Weights of a small class-conditioned image diffusion model.
Model: norm layernorm, width 256.
Training: muon at rate 0.04, 10400 steps, batches of 512.
Data: trained on microscope photos of single blood and bone marrow cells, 97085 training examples, 54.8 epochs.
Rows from block 2 of a small class-conditioned image diffusion model, named by matrix and row number. Rows with one number belong to one neuron. Each number is 500 + 25 x the weight over its row's rms, rounded and kept within 0 to 999. All counts start at 0. Numbers have three digits each. After the name is the row's rms in percent of the matrix's.
After each neuron's rows are labels from the 100 images, of 14848 (inputs lightly noised), where the neuron reaches its highest value: "top examples" is what is common among them. Only what is clearly more common there than usual is listed. The data: microscope photos of single blood and bone marrow cells.
# fc1: MLP up (model.blocks.2.mlp.fc1.weight, 1024x256), inputs 96-127
# fc2: MLP down (model.blocks.2.mlp.fc2.weight, 256x1024, transposed), outputs 96-127

fc1.151 096:472515519508499511490494502476505512552447513530536515495464491508491522516513541484450489481468
fc2.151 103:525482472490479494525523505506502505481527492473458468556551494499496491496492468511518507520482
top examples: cell type: artefact

fc1.324 101:486482518505512492487512454520504456528481483464520495527500472515500482543467496535522491504506
fc2.324 080:485559469514495514473479506506497544491554517532499547448504512501490486488517516486472507505544
top examples: cell type: segmented neutrophil

fc1.392 062:517504528488479490517523524495504531492504523481515515451531472462517507521533486506533531463476
fc2.392 112:486506533488523493527512528512538519480459514499492505470547510475511497513528474480492510496501
top examples: cell type: segmented neutrophil; smear: peripheral blood

fc1.514 073:510509556491480555448512466519514526500472518463495488514503493498546532493509481491515504478475
fc2.514 099:519507481503476453536480447513482489496493496485506449534504511509468450502517541491522473514537
top examples: cell type: segmented neutrophil; smear: peripheral blood

fc1.424 102:475547478507456481479484528502510524491497454523523542454485514537474551492518476487522508513524
fc2.424 092:540515523435472500517494494464503504489485488501506485549517476503480507477519518480551518479479
top examples: cell type: erythroblast

fc1.141 091:484511483512515498524492498470465465465485535454512496498494458492552496480518491567497509502483
fc2.141 088:549501525460475486474505528532521537532530455539513485511536504508451486519499519462522500520493
top examples: cell type: eosinophil

fc1.69 095:522479472522529499506496500481519496486493515516454495495528463504469508480500507482530533509499
fc2.69 165:478524518521456498490465515502491489495493497480541512476475554492538518529517524516466481486519
top examples: cell type: artefact

fc1.253 141:523513514520448494512496529493488544469478475494536501477515512480524458514485498510541462535455
fc2.253 108:505503548494528508493513500475516520468528492482508496505512498437539510499469549511562506468452
top examples: cell type: eosinophil

fc1.262 104:492490467521533481460492543497502506547484532487457479515541487487498506524490521500529479530491
fc2.262 076:508500534482493486501507481472517498477527492527554531490474518514485515473490455501487528462509
top examples: cell type: eosinophil

fc1.347 069:541519510514528518508555464487522524509488428447504505484504492527527505488489498499464547495502
fc2.347 094:538529477570511456451468510482519537539476459433447499487522495488496485511489500498461492543515
top examples: smear: peripheral blood; cell type: segmented neutrophil

fc1.79 115:460482516505486449459486484453504468490510480469515532502512511475519495541528462497510491526476
fc2.79 099:455548463557501494520545474480510517511489469494490482463524483523487481496489514554482538474536
top examples: smear: peripheral blood; cell type: lymphocyte

fc1.434 110:522482529513496525495489476515505521465489486498486495492536479477524553455491522469510491439443
fc2.434 091:501519474488490485476442519503487471557536516527516524492472514530454531529502511511489480554494
top examples: cell type: segmented neutrophil

fc1.409 119:520513494516483517471465513545505458515479537479436511511501471467476475552469504526481497469539
fc2.409 105:520550488470535473462473537504517524489488447530519488480470469527475536491477491494464486505488
top examples: cell type: proerythroblast

fc1.168 122:513511543498527458500532463492478491523482515490473511495501538456479484556454473477517507488466
fc2.168 107:498489500526516503465521518526495532524527477506477495497464496506532499517509512508524491504494
top examples: cell type: lymphocyte

fc1.286 126:518506511514520496542523480532477473518511513494499540508484494496521504515482524457450518506504
fc2.286 105:487488502514488549476512546520478496489491541467540482498505469500501500513521466484510470498543
top examples: cell type: erythroblast

fc1.731 111:509529541493485509451478511505481533484516473509495511465487476465509484489497512465503505463514
fc2.731 091:484512470511513485543500520497491497513485477502518535470517494550475482513467536503498512494506
top examples: cell type: lymphocyte

fc1.748 086:463475458533492513557487500529520539520500526473494500498525494513493506462504481497493532535514
fc2.748 126:497480519506480467534489479474474502444514548527532524451501518504489511491513499467515549483521
top examples: cell type: segmented neutrophil

fc1.165 097:487493507469535509483502514499514473482519527472492501493455446502504504508544517520512472491510
fc2.165 084:502496517507475491535530517529478490500562512480450505539506540489495482526505500531502512542527
top examples: cell type: lymphocyte

fc1.232 106:512486478470486510465509486547476478532485532471535484461501485555533495504485511500489514511506
fc2.232 089:482535508510485482507484526519488495476552488479484500512544501428474480522465499520529487492496
top examples: cell type: plasma cell

fc1.390 116:485488521475472549482537500521491502499475551497495473496507463450550481489488473475514499511533
fc2.390 100:475511483550536435536461492491481499503500458501503518487485489505490494528474509541459501503513
top examples: cell type: lymphocyte

fc1.544 097:498498509519502515512488487472520478498457501439525483485487472520488539518514541475508501447495
fc2.544 109:521506535507482512562435461466506525487526504526479547512508560480529501505488484545479516497517
top examples: smear: peripheral blood

fc1.278 105:507491524473519521473537489485508523509501492467527493529503516502506518529527559522578487497501
fc2.278 090:526498534496542483507441481499502451519456474503526541515524497519482504491489427477482524486489
top examples: cell type: lymphocyte; smear: peripheral blood

fc1.210 115:500510502507528439513528494505511474519505508525522488500523499488509530468508537471488479515519
fc2.210 093:482516481479515529530491482487487515465479562531524501480511540521510520506520505458497503526517
top examples: cell type: plasma cell

fc1.343 080:479494510505520522515470513541504574477527491491500495512554502523490518477501474513515464536505
fc2.343 119:529472468532481452511508500472501436508505493521540494494469534503496486512513525504499519513520
top examples: cell type: segmented neutrophil; smear: peripheral blood

fc1.496 102:514532501468544502520499514507471504484475517525521478498506492508531517502445482466510505560466
fc2.496 075:478484469463505471473491466539519542476472481528480509510447479544533537495496473461553521474507
top examples: smear: peripheral blood

fc1.305 100:543507516532476456489487497508491517498525467535474558453478488453478473466452494491520519497473
fc2.305 078:497483509461496506524519529498468486450487495504506487525511520522482518499560481491519485514494
top examples: cell type: eosinophil

fc1.7 091:525500493511507544455538519461489483499531511485513468511478505488533512492476476528516477498448
fc2.7 084:501499530528484465502527486572512514515500508539501522468520492557484512501520516530548527549500
top examples: cell type: lymphocyte

fc1.641 093:536501466571513480480520494487491517476518474524508449491520493530538492507473498493510530470526
fc2.641 090:476508513477486496479517476482517468514527507492544511494478473488548527481512478500509500485509
top examples: smear: peripheral blood

fc1.445 080:518498498497525466502548521493526523552492520513502470549523522467498505502446529508544494505493
fc2.445 071:494554499449481523550486518527520514469470487498500476531483513477510491533524503499458526536496
top examples: cell type: plasma cell

fc1.761 120:479530487467529455495521510494511461508511488463510447500517448522525502546455533526531487509488
fc2.761 076:513471496491469517535497474503495529508503497555504541481462506499491488483536462449496521505502
top examples: smear: peripheral blood; cell type: lymphocyte

fc1.687 106:468507504499485525489475502490519528467510502462496519480470490448551505518497491507473505530476
fc2.687 093:530478473533528482533508487524459463522482527524512520484554495547446553470464531494538485470515
top examples: cell type: lymphocyte

fc1.422 117:535527513485512481490491521504524506472489522492476494504594512520517490470489524517493470529505
fc2.422 104:485540525524498467476505518512532477533488466471523506467503515508492489487499478524479489501555
top examples: cell type: lymphocyte

fc1.652 109:482492477536473472507525531520489473495485537526522455512502476543479524550527510495481465491492
fc2.652 086:519519518481487503493481497496527514508539460497491536492500514504507464510469521494481521485494
top examples: cell type: blast

fc1.446 115:484504511490488495508497485497490458519502494479508493481465472492440490513501535503475550492475
fc2.446 101:507505466490498489499463515454510489475528501538535446474509522497478509474488523525517494498537
top examples: cell type: blast

fc1.130 168:500489489483497444538511510481493492552491515507507485505497487451536518460478533540486505539510
fc2.130 143:482501522490496514505500486505461500430499486531496549472526497563485493517508501485499479454503
top examples: cell type: artefact

fc1.583 108:478512480517525499471462468517472525491476485533524512526527471486465499510492525528510512518495
fc2.583 089:490510514454480493475530479517471508474467514513488546516516447477542477535469461472443473490532
top examples: cell type: erythroblast

fc1.33 080:523456513443487491496461456536502551520512473512524482466541529455485483450516479486503490514471
fc2.33 067:489500459517469507495573544496510511429463504512520519555502550513526503496525527493511485504517
top examples: smear: peripheral blood

fc1.598 097:503505503534479504515476502509515473487503482525469471532505502490463488523462512527493502443508
fc2.598 080:496521507467500479505503530499519533512498533531499454539512510522524543504531518506530540508509
top examples: smear: peripheral blood

fc1.23 110:544543485481508529517527506540473521489479496490507498492543496467508483500502499477461493469519
fc2.23 093:492482528493499494510509509517485536532512517497496502506497494514529506489524504523505477522519
top examples: cell type: promyelocyte

fc1.426 088:489536544505512511493528475510496433523504523498532497488545488512484539545509530506503484486564
fc2.426 093:485489482482571484503502521509491571536511489491480528505485488499498496495470462484509503542470
top examples: cell type: lymphocyte

fc1.611 097:543485491547487523492461529501494512484468503496518527490524475520455496474503462472464491528445
fc2.611 087:468506490470485515504495515527532511538507484496490474499503489514469475528475518496561450438514
top examples: cell type: artefact

fc1.560 071:457514549487520519516518527484475498496530524466485543530472486516498481535516538491481505534504
fc2.560 059:492484495470459485470481512560521478540485493499506494504520466462479486514514510485500498519448
top examples: smear: peripheral blood; cell type: segmented neutrophil

fc1.267 085:469492509450484506456488521541510528497529545461516450525489493493535505502504467503485521503562
fc2.267 078:551519491518507497556475466496533476547506470493449504506524472504493487492492497463467520479501
top examples: cell type: lymphocyte

fc1.741 104:514489506504491528520517484470497545489472467477508462494507437527466529532530484503532498505468
fc2.741 121:501532486512471502452480548494463499482461483495526514464512482451499531529524493559504481478470
top examples: cell type: eosinophil; smear: peripheral blood