{
  "model": "class-conditioned image diffusion model",
  "dataset": "microscope photos of single blood and bone marrow cells",
  "train_examples": 97085,
  "image_size": 48,
  "horizontal_flip": true,
  "conditioning": "class",
  "arch": "uvit",
  "objective": "edm",
  "cond_dim": 192,
  "targets": ["smear"],
  "num_classes": 2,
  "cond_dropout": 0.1,
  "norm": "layernorm",
  "norm_position": "sandwich",
  "activation": "gelu",
  "mlp_ratio": 4,
  "head_dim": 64,
  "fused_qkv": true,
  "qk_norm": true,
  "parallel_block": false,
  "inner_norm": false,
  "drop_path": 0.1,
  "patch_size": [6, 6],
  "layers": 8,
  "width": 256,
  "positions": "learned",
  "init": "orthogonal",
  "optimizer": "muon",
  "muon_scale": "original",
  "lr": 0.04,
  "momentum": 0.95,
  "nesterov": false,
  "orthogonalizer": "polar_express",
  "adamw_lr_other_params": 0.0016,
  "grad_clip": 1.0,
  "steps": 10400,
  "batch_size": 512,
  "epochs": 54.8,
  "lr_schedule": "cosine",
  "final_lr_fraction": 0.05,
  "warmup_steps": 200,
  "weight_decay": 0.01,
  "adamw_weight_decay_other_params": 0
}
Rows from block 4 of a small class-conditioned image diffusion model, named by matrix and row number. Rows with one number belong to one neuron. Each number is 500 + 40 x the weight over its row's rms, rounded and kept within 0 to 999. All counts start at 0. Numbers have three digits each.
After each neuron's rows are labels from the 100 images, of 14848 (inputs lightly noised), where the neuron reaches its highest value: "top examples" is what is common among them. Only what is clearly more common there than usual is listed. The data: microscope photos of single blood and bone marrow cells. In brackets: how many of the 100, against the usual share in percent.
# fc1: MLP up (model.blocks.4.mlp.fc1.weight, 1024x256), inputs 128-255
# fc2: MLP down (model.blocks.4.mlp.fc2.weight, 256x1024, transposed), outputs 128-255

fc1.621:474493518465537558489407471442506566557467483496425538520470532511509497546550536468487471507485470571500425503476463520573499547500515435540513505607578550577586543525508483499412456513569424557443505470587432534442519436507540504499514464513478504515469433596480475463541533461482514438486480461479477550501496508470450488427478543459530551437446526549475484557477498489509510500570
fc2.621:490530488537459440498576525542463529465483513515573479524508434477461456497441439561446472496527592531450637433482535492480507491488504535519514522483457474481450422485507497529557491487458532492557465472459583414433480543528470448455481517463528467495482540472525556503496459510530476527455498513498516395508444492526508458534494517522488459535528501465573534432470535509474543497424
top examples: cell type: eosinophil (25 vs 4.2)

fc1.190:467557526438555546534516536515492370531462482512526516491529517507477470472499492527513474554503518474538476435457525495476466482490464482612427466466445496508474477476459474529537509491508609516530480440517508459518549484420534539529523487487579559561512405506463487445461494470511588475482495463457503480475528489451499552564454491482468527484499486510455535556495508456494502471450
fc2.190:431441483505531493493467503382529554478476514480469559552494475459473556505505461433551525474551410520532444541548475495552508516541571470456577525532449503485423479510495513501424533487443463485490563484467519542493447460557495478477491509487387471429538547505486537528504490502510496473603498494579503558530452502502531537496505560528462405507466501522465488436528487504484561556526
top examples: cell type: artefact (31 vs 9.8)

fc1.184:533536502431534555482531521558511388509418490452476441458498496503507538483500500535492469543550542424579489413432522526520505477473468498547542513489503474538433513545522469558523454496472521510501469459500472468561520502435556491511512560507490482494521575439498497511511502491518461535515465505366481582455520490523581497538452513569502555509563461508494490510495505469499466539486
fc2.184:453493477553530484547505458514472510489506493531519497533556449560552421522570532497443468525433495499505437494502491521529514602555513517457425531467485451545450514510481463483477516460465467547547458479519527455490494518515432487522490469454586517454483462557486460461498457491480533473534470511496447453540436498437498497444432541537502442471487511538518432500506511504520521521559
top examples: cell type: lymphocyte (42 vs 15.2)

fc1.422:527554555496471499460478522457516533487471519445479492463489497475503598496558547427464475486526480534443493558437550477533537458472476453486504505467568473470524534486513435450466482536409551549499563397549482440481567499553508526483566512491418539472447546557442504501463509471511510463500519478514496470510544526547497549440519499483513471451455546550468542493520514453528498494451
fc2.422:495503506487521529538457506494447520500545488510463471550559475490459491491417498485539558444445373491551486549522455473440482503483464550517453528528463549505501540509523506493523473417527458437560506489501470522529409481479484489548473506537574462497554464478478483453624462502530572587477479440530506523507522504515516539474392520498501531536511513462450448527506461525553534555507
top examples: smear: peripheral blood (52 vs 16.2)

fc1.227:524558536579500497475550536541433464495576515419456456548491449459476476442490494544502458482544469496489500543501510515529531512446516463431432502429490509466474439586481525549453524417507516505401534505547520462469552431451435511509432522522525521469521403524492492480503427497455458455504540431563581514471492508538481495529470504484513494550488512522483550524534472497462445567457
fc2.227:501546494492453460514517492533569525491450481551464576501515541464540496473526461405477477412502580523424510449552497459471520487514508460505513550525461454411492505517510484394588468567416582523512492487472511509535441541515546520436524389530557550530566550503481450494502496526473509520497560448445485520505463526487483516490535452513457463543502498425471487499565467532526419490528
top examples: cell type: promyelocyte (25 vs 6.4)

fc1.539:485510495485482492499500450518525510529498493537500542521569507475489494506497518498458457532556492478505535470532475583556451473463540511538496464537569514517495511474535495476453449533515442602496554459582465423551537528510478476515491445526421489477429450511477520509468423524488456411469506589505447482499490527460502514528519539464549508523477609507512549564502543562475512492485
fc2.539:523500474498484500530515522487482530475532499414517460469467478536549519496500486469540541509462562525533472563459479462445551475534463528471504564462449496455518502535490543550574517468527534444515497543495515573449446491479473538497507510482551469572549615489454520474526512474520463546536534452516578497499491484525515537472445479535457503467546426577476490418534471390517478468500
top examples: cell type: eosinophil (31 vs 4.2)

fc1.303:504554522488567496519492517512504568546533464571536472483425533525458538515458468526466549480536507484503541498446454479445481624549515421452450413495513493544522501462480527463519503520504475534542524574514488436504510483532529479514474513440504516553509477493481496546486501509515505442460514515499560525512444511512514455532489474476507421436522622573495563556544515527434564523516
fc2.303:538503461537447567486516485509526454426512483487431537511584568480520534429530628482530452550437517525510498542502553494520518420498473576565480604530454548491486511507514483516528523462474548508482548445512507543501503514545553511520495490560561514509492529545492484503517506501454490496540485517536453468507566488458504590458478535490497547505544382517529467506497450489542447462500
top examples: cell type: promyelocyte (34 vs 6.4)

fc1.500:492559443485463509482477481502500481457523583485511533467516472511528584478455475543466493381484472493479490430507518465480576520474542458471475518484526547452477496468455462487582479571536425485512495543542525475523473489462470513497516490437515437514467510538480527513388437477540446538467518478510506484562532557446447478493500515454505473480450521539481442501540535448457609486557
fc2.500:424432479481512518527534532534541502501457394484461522468484491462462462551502534503566458607457571476497518554473488514546431520588489520500482480548459456529538488538552530518425501388487584556493554482499460490511523490463581494469546506491448576508537522509495553514578519543470531477492550479509491480482481500465526495561461470489562486478532483487531506465457507519511416535453
top examples: cell type: eosinophil (29 vs 4.2)

fc1.252:444524500446529475386495498533451477480491539446489506485536487478450399476467464481531588465492531514440454477544596501465474501464500510561532489540432547495466508476453451464535459545518488418528476579517508493467488484478456495505478435456476487538501506490514474534501547476465462554543549553505508514518536503464472489492511529504406512447491577558474521483526549494458549460467
fc2.252:492503511548530563503439536479525442519572468534527473523564535505536556501562479464444426544535500494510534521471473496491464506486512463523550626481533395481514542477502574460459542546492511496552504472432544482557458480436488498538537504485489499469558484495510532474554517405555484476524435472494466474512480476509524522516445418514529502552507486478514524458513498494496458555528
top examples: cell type: artefact (35 vs 9.8)

fc1.21:456430559506483524538460511541492476530566535533483513547495465497470454439512451508494502515577473563565535456514466495576580476514510505519474472562485502539501515533395526412507488461534528501504525518561543515485509553441502508476456502463492577494527521532523493513474489583537475544467448501535442466510577525508453476547536494449471543460445458534492543457496499531484427446510
fc2.21:496414569498500561579499563499548524419520542500456478539490473540508482504534427510485488529490505514555529473495426522509541469440525540571509483528526489543522482513409482439526454476533506519512498536500517560487556562469546504494478508474487578470527512462563462472463512531526467552507537491510464471524563556496418529493504499460459498408448464513477507450518540516538463436541
top examples: smear: peripheral blood (83 vs 16.2); cell type: segmented neutrophil (74 vs 20)

fc1.476:427502489461553441492520464529473508500521485571536485528462539528525471523426479507526485517502465488533532521463438609510523586524489460537485452508524474533525560446466544571528489528507527520552576559580514515460495430490485417529473568438522559473496473511513513504447443548574489485483543508526483508513577491452458503543541461458442526496525570499568424466531467585495444530473
fc2.476:494460541481524530480448485521535539512481475420436511517512534453494494438525503491437439484541516501480543462537519371488578484531453517514510552515438533482505455489480530450546526481542509574440509533531440503571528534476505502510478532495534438478490536432506497574532480435468528540522535438442475446571444492609561535483433491487558514583460489492498511512412490461484454471467
top examples: cell type: plasma cell (33 vs 3.6)

fc1.87:563466499523467493456481564496552578481490466531480465483499575500520527488489534513469464453512504451569538526514479464525533496485538467502465532503521497519487490474460465510562455542528465507495535452503456502545553505470481569491555467542490570519476502516452489494489477555536540431568434561554463459555542585502533498477536479494426600420463542509469492473495491494583494546542
fc2.87:432562570532497485487507459495405506521489504389509595568551448529494548492464461409451521528484465458513392538501483500543435457460477483464486531544504485453518553510517544516525471451506505503473433477531512484509498433522484563475509532451490453522470540550529524452438574464494515527466505513490531526509493523579458413572484569481523527534530522555536496528477487495497464450490
top examples: smear: peripheral blood (59 vs 16.2)

fc1.162:549474529427489514481513525448443509506489550535515464468466432458541412483538499485466495477540499526484505462543479494493551576473603482469494485459418499477490431483533541512522483464548457587514534510487457477484528436487453534542526472459485444450443591577451462468485450606514494524489503506521501531537511471479511476502517530553425549463522480478451493465484422454505502458525
fc2.162:552511473516462495446508495484556480491525522562514396450430525534462444500528434497553510541520516548456532505532484501562561503597508516493442538492480486523513483590463523410528532545509457509496477528462514476477494511526462503438505510582585527476526442541513523508486471512527475463516493454548510547462461485465503500468573531459506454399538564472534494514458491502477453575488
top examples: cell type: segmented neutrophil (42 vs 20)

fc1.135:452514562434508448525481477565477498531487483496518455515595502536514546518459625541475556549530548525477535506459469493491481415442531561498493558520433525479514471545404523534484504553502484564548546551615498532491443524514442453434497500512548470475432471433533520515514533473498501503501436463508531514506513487523488463560381523504580539501451453485582506521585479458509448508509
fc2.135:535487496550544441540514441430562551498596503545445472486521489477495482529500394485440449533541516493489502484550528475532526498494498624516518472493502486565531506494567510409513529498557445520499507531446553511464533521558505520511474484520541475516517434516444471455504467541518411506479521544512530515412459472477545505482508463513536442471410554491552471570460474512476484498501
top examples: cell type: erythroblast (38 vs 14.3)

fc1.660:497462501538591516520595511526485520470513482505562451482519517475484468430506487500503514488513383441484542497499493420521466542479497472510464495492495537543467465496502524495526467524496485507510473599484556467545523568547512531488432487404515523561479511505432477512470507586522484446470483519500546449531545518486480507514499594533529473496462495589489475466406489475517487498460
fc2.660:516508495471437465508414532513458526522468543440505544530461451474492471550512498545502469494502571544498476527544491535472538456451501461469516553525534451462500513483524514538465504498525509533517534468514443526509540453485460472442552563494450493489545478503555534525485497500530539552543508518473442536459451491444500440510523447441520549530539552453484537500549506610516524550542
top examples: cell type: promyelocyte (52 vs 6.4)

fc1.288:505494518496501541439440470574475467513519416465548493508492501534534479457553525504553452525569475605486544492497515518510510527527493484568474455368464452477423520453500427490498554477474478552514560481488439444543504476497559513538482533536498463533395438516566553505515488463517530484528568508523480521428514485600550418501456556528508536550488458443515496509536469510490498497532
fc2.288:579526494509470509476533485547511547517531598483456591525456516457515463555472484550443527489414520513551487481519576535516474540453459459479494530599528558538506512609487522512455505516528523500481519439517481465425558484508458496480484475448469482476527460516427459489517536516573491453499497447499473514468552500446496483518538496460495518443459506516600488495414454445517502429529
top examples: cell type: segmented neutrophil (40 vs 20); smear: peripheral blood (37 vs 16.2)

fc1.563:526448542436548569535551474552508498499407521503551476480597555504551508475516489522462498518495518500454471491566472521501463488479526511458563496487519472484485477585427505554460551446478502541473485514513462434481488400486535497452535463504538418465389512461415538530488386458522424528536465496477467463551522524493487510503492548482512462477458545544469514490497442481488542409474
fc2.563:535559448507502463465518525431570519545469520540536499492546521510417449432495510533480469519534467580485454493529525549513564441476521517506430434532542482484520450535550575449493455537515458547507471498453502472513499453499567438489447532487549461475511503521554484458495489529531467538430540491503461572535493502487410437499470507480543478464471490616530479516519469532519539460488
top examples: cell type: eosinophil (73 vs 4.2)

fc1.335:486487464429458473505429511535560475511462528490371577507511506451542580526525480504468566572506496485512470545479494577520541487556503511418562479479422568494425496499479552555507467495488464447478588517486466455507507487587524520523470461460526537522485512493548507485520465475505522466524468519513514513515516510515508517435494474424491499502522499516456478583577509462466510569509
fc2.335:518467450504487555478422512514476554521452531567553488425431439527539456550482470413529437483426497474522519488484536542503449453597519597550462511527480460537545489498467499498517462521585508515474483516470524537499460513545524408515482514570439461521526499499477492493477579465518496531557528557543552504428452503451481484498495499545423528575530492504462467540523499514447486547462
top examples: cell type: erythroblast (70 vs 14.3)

fc1.734:428433501505512483520509472520544530546489528455463498531515479496481502509514501458458482487479563568493489509490510539447419453486621523567455462512519594477533448559501488554594507480464531444506617497452470454547496486522555429497434462516452464557504538526543482530461535460480464475475477551532428515499497519494513503517473446505475475567498528506487529480429515557454486476509
fc2.734:525505463496479469449514481455481500484515470461550460490514519480543516471462515594492528517483473468488483453501519449526549550485361451457520588470537458498506526437430538422420490517473509544560448498544580537471473486479461591503506499509498509517470457489440484531538493556493533531487474495495543491445466473509447524472519618514450514459492453495473502509577478463517533478466
top examples: cell type: erythroblast (35 vs 14.3)

fc1.257:497497450483520444495555455576479482522483575533505499492559568489522508515481480459521413428503538434543532547484459551544484542468446549560450482589399484482531497492505581464449465558519532474466544490518520487475548550567478484510459513510477429507458484572496510554473493502543477518521590469532485468504536493446488596468468417506474598500540502515532471507584530555432451493464
fc2.257:487489499499551583539442565456494479516540409504497497512442417453543476461465540571441549558493476551448518489539519445448538473528492490517525519437552537537471510497480459530577510440536462516524443546468475481536463461471532514517555540447510541443543504480476507477500465441470560484451457472504566556519447522543528492498506599473535418548419497461506583512478498489521452470500
top examples: cell type: plasma cell (27 vs 3.6)

fc1.276:500428540478551495509544481444524460488590483441520523554457475457484526525522528503521509515595427488554548490495557478505486530456442482563504558591519453542489531448463494489527451415528447520455539483538544510473455587549446553521534577478457482529501505529447523503484520469590468548468501497500512529489548514469531402475451557489555510438500485540503472502466514532430427503462
fc2.276:518485552502503470461520537446498465482534501471522525474441516539513424600497496449471499489434420475570585498464544502526496552562507485492452436458507462510550556490551470494484459483518472472517446530408537515465558560483418540479616494522533529448420536503516497467500521558542579532494456465497506540505513509576488523478512543596511464469417429501510482518442556505456509453433
top examples: cell type: promyelocyte (27 vs 6.4)

fc1.256:479490548523464477556509515544517514422496448486447438491500458501464496534463513468508500510523488510514527560498501455456528544475528511531426494500456510507494507492421523470500527539483496470484488495528501472520482511518510575514511544506455443477519514427485469441469497498560607501546467427577479477460580482460518489573449502503507506524505515496537629460478553582519474506560
fc2.256:529438506598572450487469466518559521507548540457497602459525479571484450546482419483487423464451489564489489462478560537550497506589459469505479527566458531487454469446495491554473490454457478528549483496498460411500495458515506504440533553506499513508566495435537514500552494488495534454481510427546443477514557488479435527501516567491522561506500557468513488495447519469439436504454
top examples: cell type: segmented neutrophil (50 vs 20); smear: peripheral blood (44 vs 16.2)

fc1.285:475492394532451561420504513487563520567446511506481521465580501460462488466473517532423474516500515493543521547512490492506529543511558586517470400514452531576503471501474505515501548487526480625509506519454464434516517510486474448477458469493499467526484478437512546472531421519505497487521494508480545518527496467407525491497506414481495449525518504582500469564527429524497486478500
fc2.285:481537572447497448529515499498458495406539471508527438523418526551440485543550474433515437496512480476514473450492541514472406506489471382511567531487578485467493520483541492473428408516457520422458474508541589536499491495515547547504509583504549522553493496546419513526473523500547530494494483506489468468510525482608473459530482566541517503517434460414517522470511552444445530488528
top examples: cell type: artefact (26 vs 9.8)

fc1.94:537494440514538530483439517446503489455363521543422376484586549540534475494531504491482439474448486482469487466568461497441519494398470471487426505530567510419522480488521503516465468430481531551525452477515505493490482547536505527480513529500453514512534517516556481497508479550485428551546547513527528519522578586485508484489475500508557458538564556477540542489455466550525430491507
fc2.94:495549465480510506460483506540493495506535431504561506500436556447475516510518517464507488585483413524485560430487542442477481482474519515490517493504526471454490452500507546542580502531476444459504535512515482495453568502479487428495535488492505509511484559548514509568483436538501538475490505421524541518535495452511488448523529508580508519490447469532464475488512448482534541495482
top examples: cell type: lymphocyte (39 vs 15.2)

fc1.428:506580469494550508497497517537535509497484428480504503494514479464545491496457524521487490466443511493478507477543500493565488535481491524574504433489476499472501520462405524492542486485469611577522576486548422380544543489516480446549514451472469526494475434436528554556534488570512530511462480511535444484509528538490473551412466550513522555519469491507578486552581558482517563529569
fc2.428:454482520521453520545453479479486502524496587470432541452501478485495484502508472549528548559562490568518494549473473532500488519564526490473532600538550480493530508511547461560486524494502400463503470486456504572472463484529537540481505510494460480509521591546501489441462449432483469493482534493466547502444439463511530424594531449485492497538527517563468531425466464568542474486468
top examples: cell type: eosinophil (30 vs 4.2)

fc1.69:510559406509492500464438424559498510488500462525458501506558481469482483503475499468460551567490570417510499537488516479521463554528432536552523509517476518476590447446483487449464438523471483478500558475503475452468523466466552468500421472494502497553471497456477491584454492463521469437516458517481545508495493519463478554534425525542578530486500499475528584541589452489500524502517
fc2.69:469483537500508472483499563448515483530558533504543502482466461519476476530522493548465478419513428544488446493534521523525525499502571479523479473477547484517399578563547459565512525547550546550507453563453474558567524544498426468507564516533491469417551471501549515498566489487494526566453529515499505512492474535516489453452514499436437508521463578527481432547446533550471512553504
top examples: cell type: eosinophil (37 vs 4.2)

fc1.759:459506428459461472518492522529516476545446551570524522492522533449593492416439498500465615461536516499501476503511460522548538499526519463529426426517449532489499462457509567510511534547511475457481572524499474518391578481524521500508510516518489562490416495441509494482534492507425478535540484503468427505484551474522524471466536454393517485444534537448539540469518483522505457579563
fc2.759:464532450491575455498476462517501514517559560516509534495404495570484469467470487474524410465475528550502489444554465518489428497496492545547523546481482490539526533493509553396499430546448501538573502494553519511470451449544452467523512512413491557537526544579553496444490482537546511586503457533548496499482510447520590481521511489542516489494516459494427487467526561529461541489476
top examples: cell type: blast (27 vs 6.1)

fc1.588:450488441540468475480513520478548505543543524457443533488527465509509562497457497512452562493565526579458444483464580544519489539456487429540458521463494481453515512577546481467532474562458514463487467476472519523500525485511578513579455482493483488535403517480484507490447430481497497496510471511517545469523490461443575576491485454516546575564460427484473533523572534465416495472491
fc2.588:556466535498522547527486490532473449456463510500526490512499543424500448460539604500558471522432474468601525475507434480475492447529450546493569507484493565530492465421466551547477507506502486536535518504515462432502483480478408503457533509545506502459516524545511524553494531511461510433504463474459468525507523543500420470450541587469503487481586549540492479447488531518506557486528
top examples: cell type: artefact (28 vs 9.8)

fc1.470:508563496417554457443519516518484516545461503536490497541552429563517488458543437500485469528562537458452503452444452567446532494406452488563472477408555460525476492521487450468558491503539541528461551444454513480526470500526435495478515535460531554429565515447486496476527480532550485462464539557540541470443513555457469509555497489457466536420495532430537428521451435502486483517453
fc2.470:430448521538497547468542503427492415537506518509476488536445427477507514535438472488458524434501452546488499452465534522491451529472497514579588481565444523531515541435453470544515480501471447559479487485525479469447530495457471513458490468517454486594492524492600482478501469534524500473458467486530500415518578504493535513509467451493543548540500544574463520469532458592438565485543
top examples: cell type: segmented neutrophil (60 vs 20); smear: peripheral blood (36 vs 16.2)

fc1.481:501470517478525501489457482541481553503537460516504560450543431492399533494518514513557573497568489522482488506461510547565547505526501561551484441452457483480523518538540599498465487525541536498551463479476369467527543462525462531519420562469544517486497514511439569510559440507551496483533514522473519533538532437480515448511443508508507486537516568561478554538468479508518515479489
fc2.481:443556537535463487488563468507519443505486573533485486515507542480552503517497481467436431552467481466506549556513505465455453518526512508456550495598501536538536531455414444498492517474446447492541509516499603476449475493512546475540522465561475504544433498505524427448435543502417551483526495419501488424492485618521543484450579481516507494522452437488574424473532537447518476470483
top examples: cell type: erythroblast (39 vs 14.3)

fc1.243:502507444548496472519519481528514452461440461520526512520562438451475499503540452515479554517555550458537539504501518512534546478476453507542541538515498478495509483524470562507517538541548447533479423514492531465463482538528514559489452515527549491498503459535560516529459494554456497515501528536448530471498496447485500530452512526541453439543439494502404430575519485609466466576398
fc2.243:526493531466533497486509523476524539535458542474494470550458540543526497481469548548520516446410458569480495499516493550468461522509547554448496529463523484477468497457522539505529500446540561451551566448507514542550543441503460426464465477443450554474462602454446483488490533465568464471501454504538454503523484542494507447523492494463545565498510499543578560486524515391486544471552
top examples: cell type: erythroblast (35 vs 14.3)

fc1.615:521463471472491504470546520526497469474526511485482459539535526434535541489487542464540508538522451405474507372416461464525525549504537390528489507524459487463531531519504453494481501430525500484536484520467522501521438482535523570509490510537537500443461490572492471506528521432508506524455500408550480518488499474454462607492558525502528476527536492495563481439492509485524510482562
fc2.615:554540468508519486529469531477424472494567485482472495499486431533440411548573430470529519517463538600527509458544548495502485429519490534475548481470589550541498515505510476487565475491582502539494462528536540472470569529446458480462495542446495529487419546457558538444462519523560454426539482519457478413427511489476514422478499449465507470467516508437472489563481481514523456555520
top examples: cell type: eosinophil (35 vs 4.2)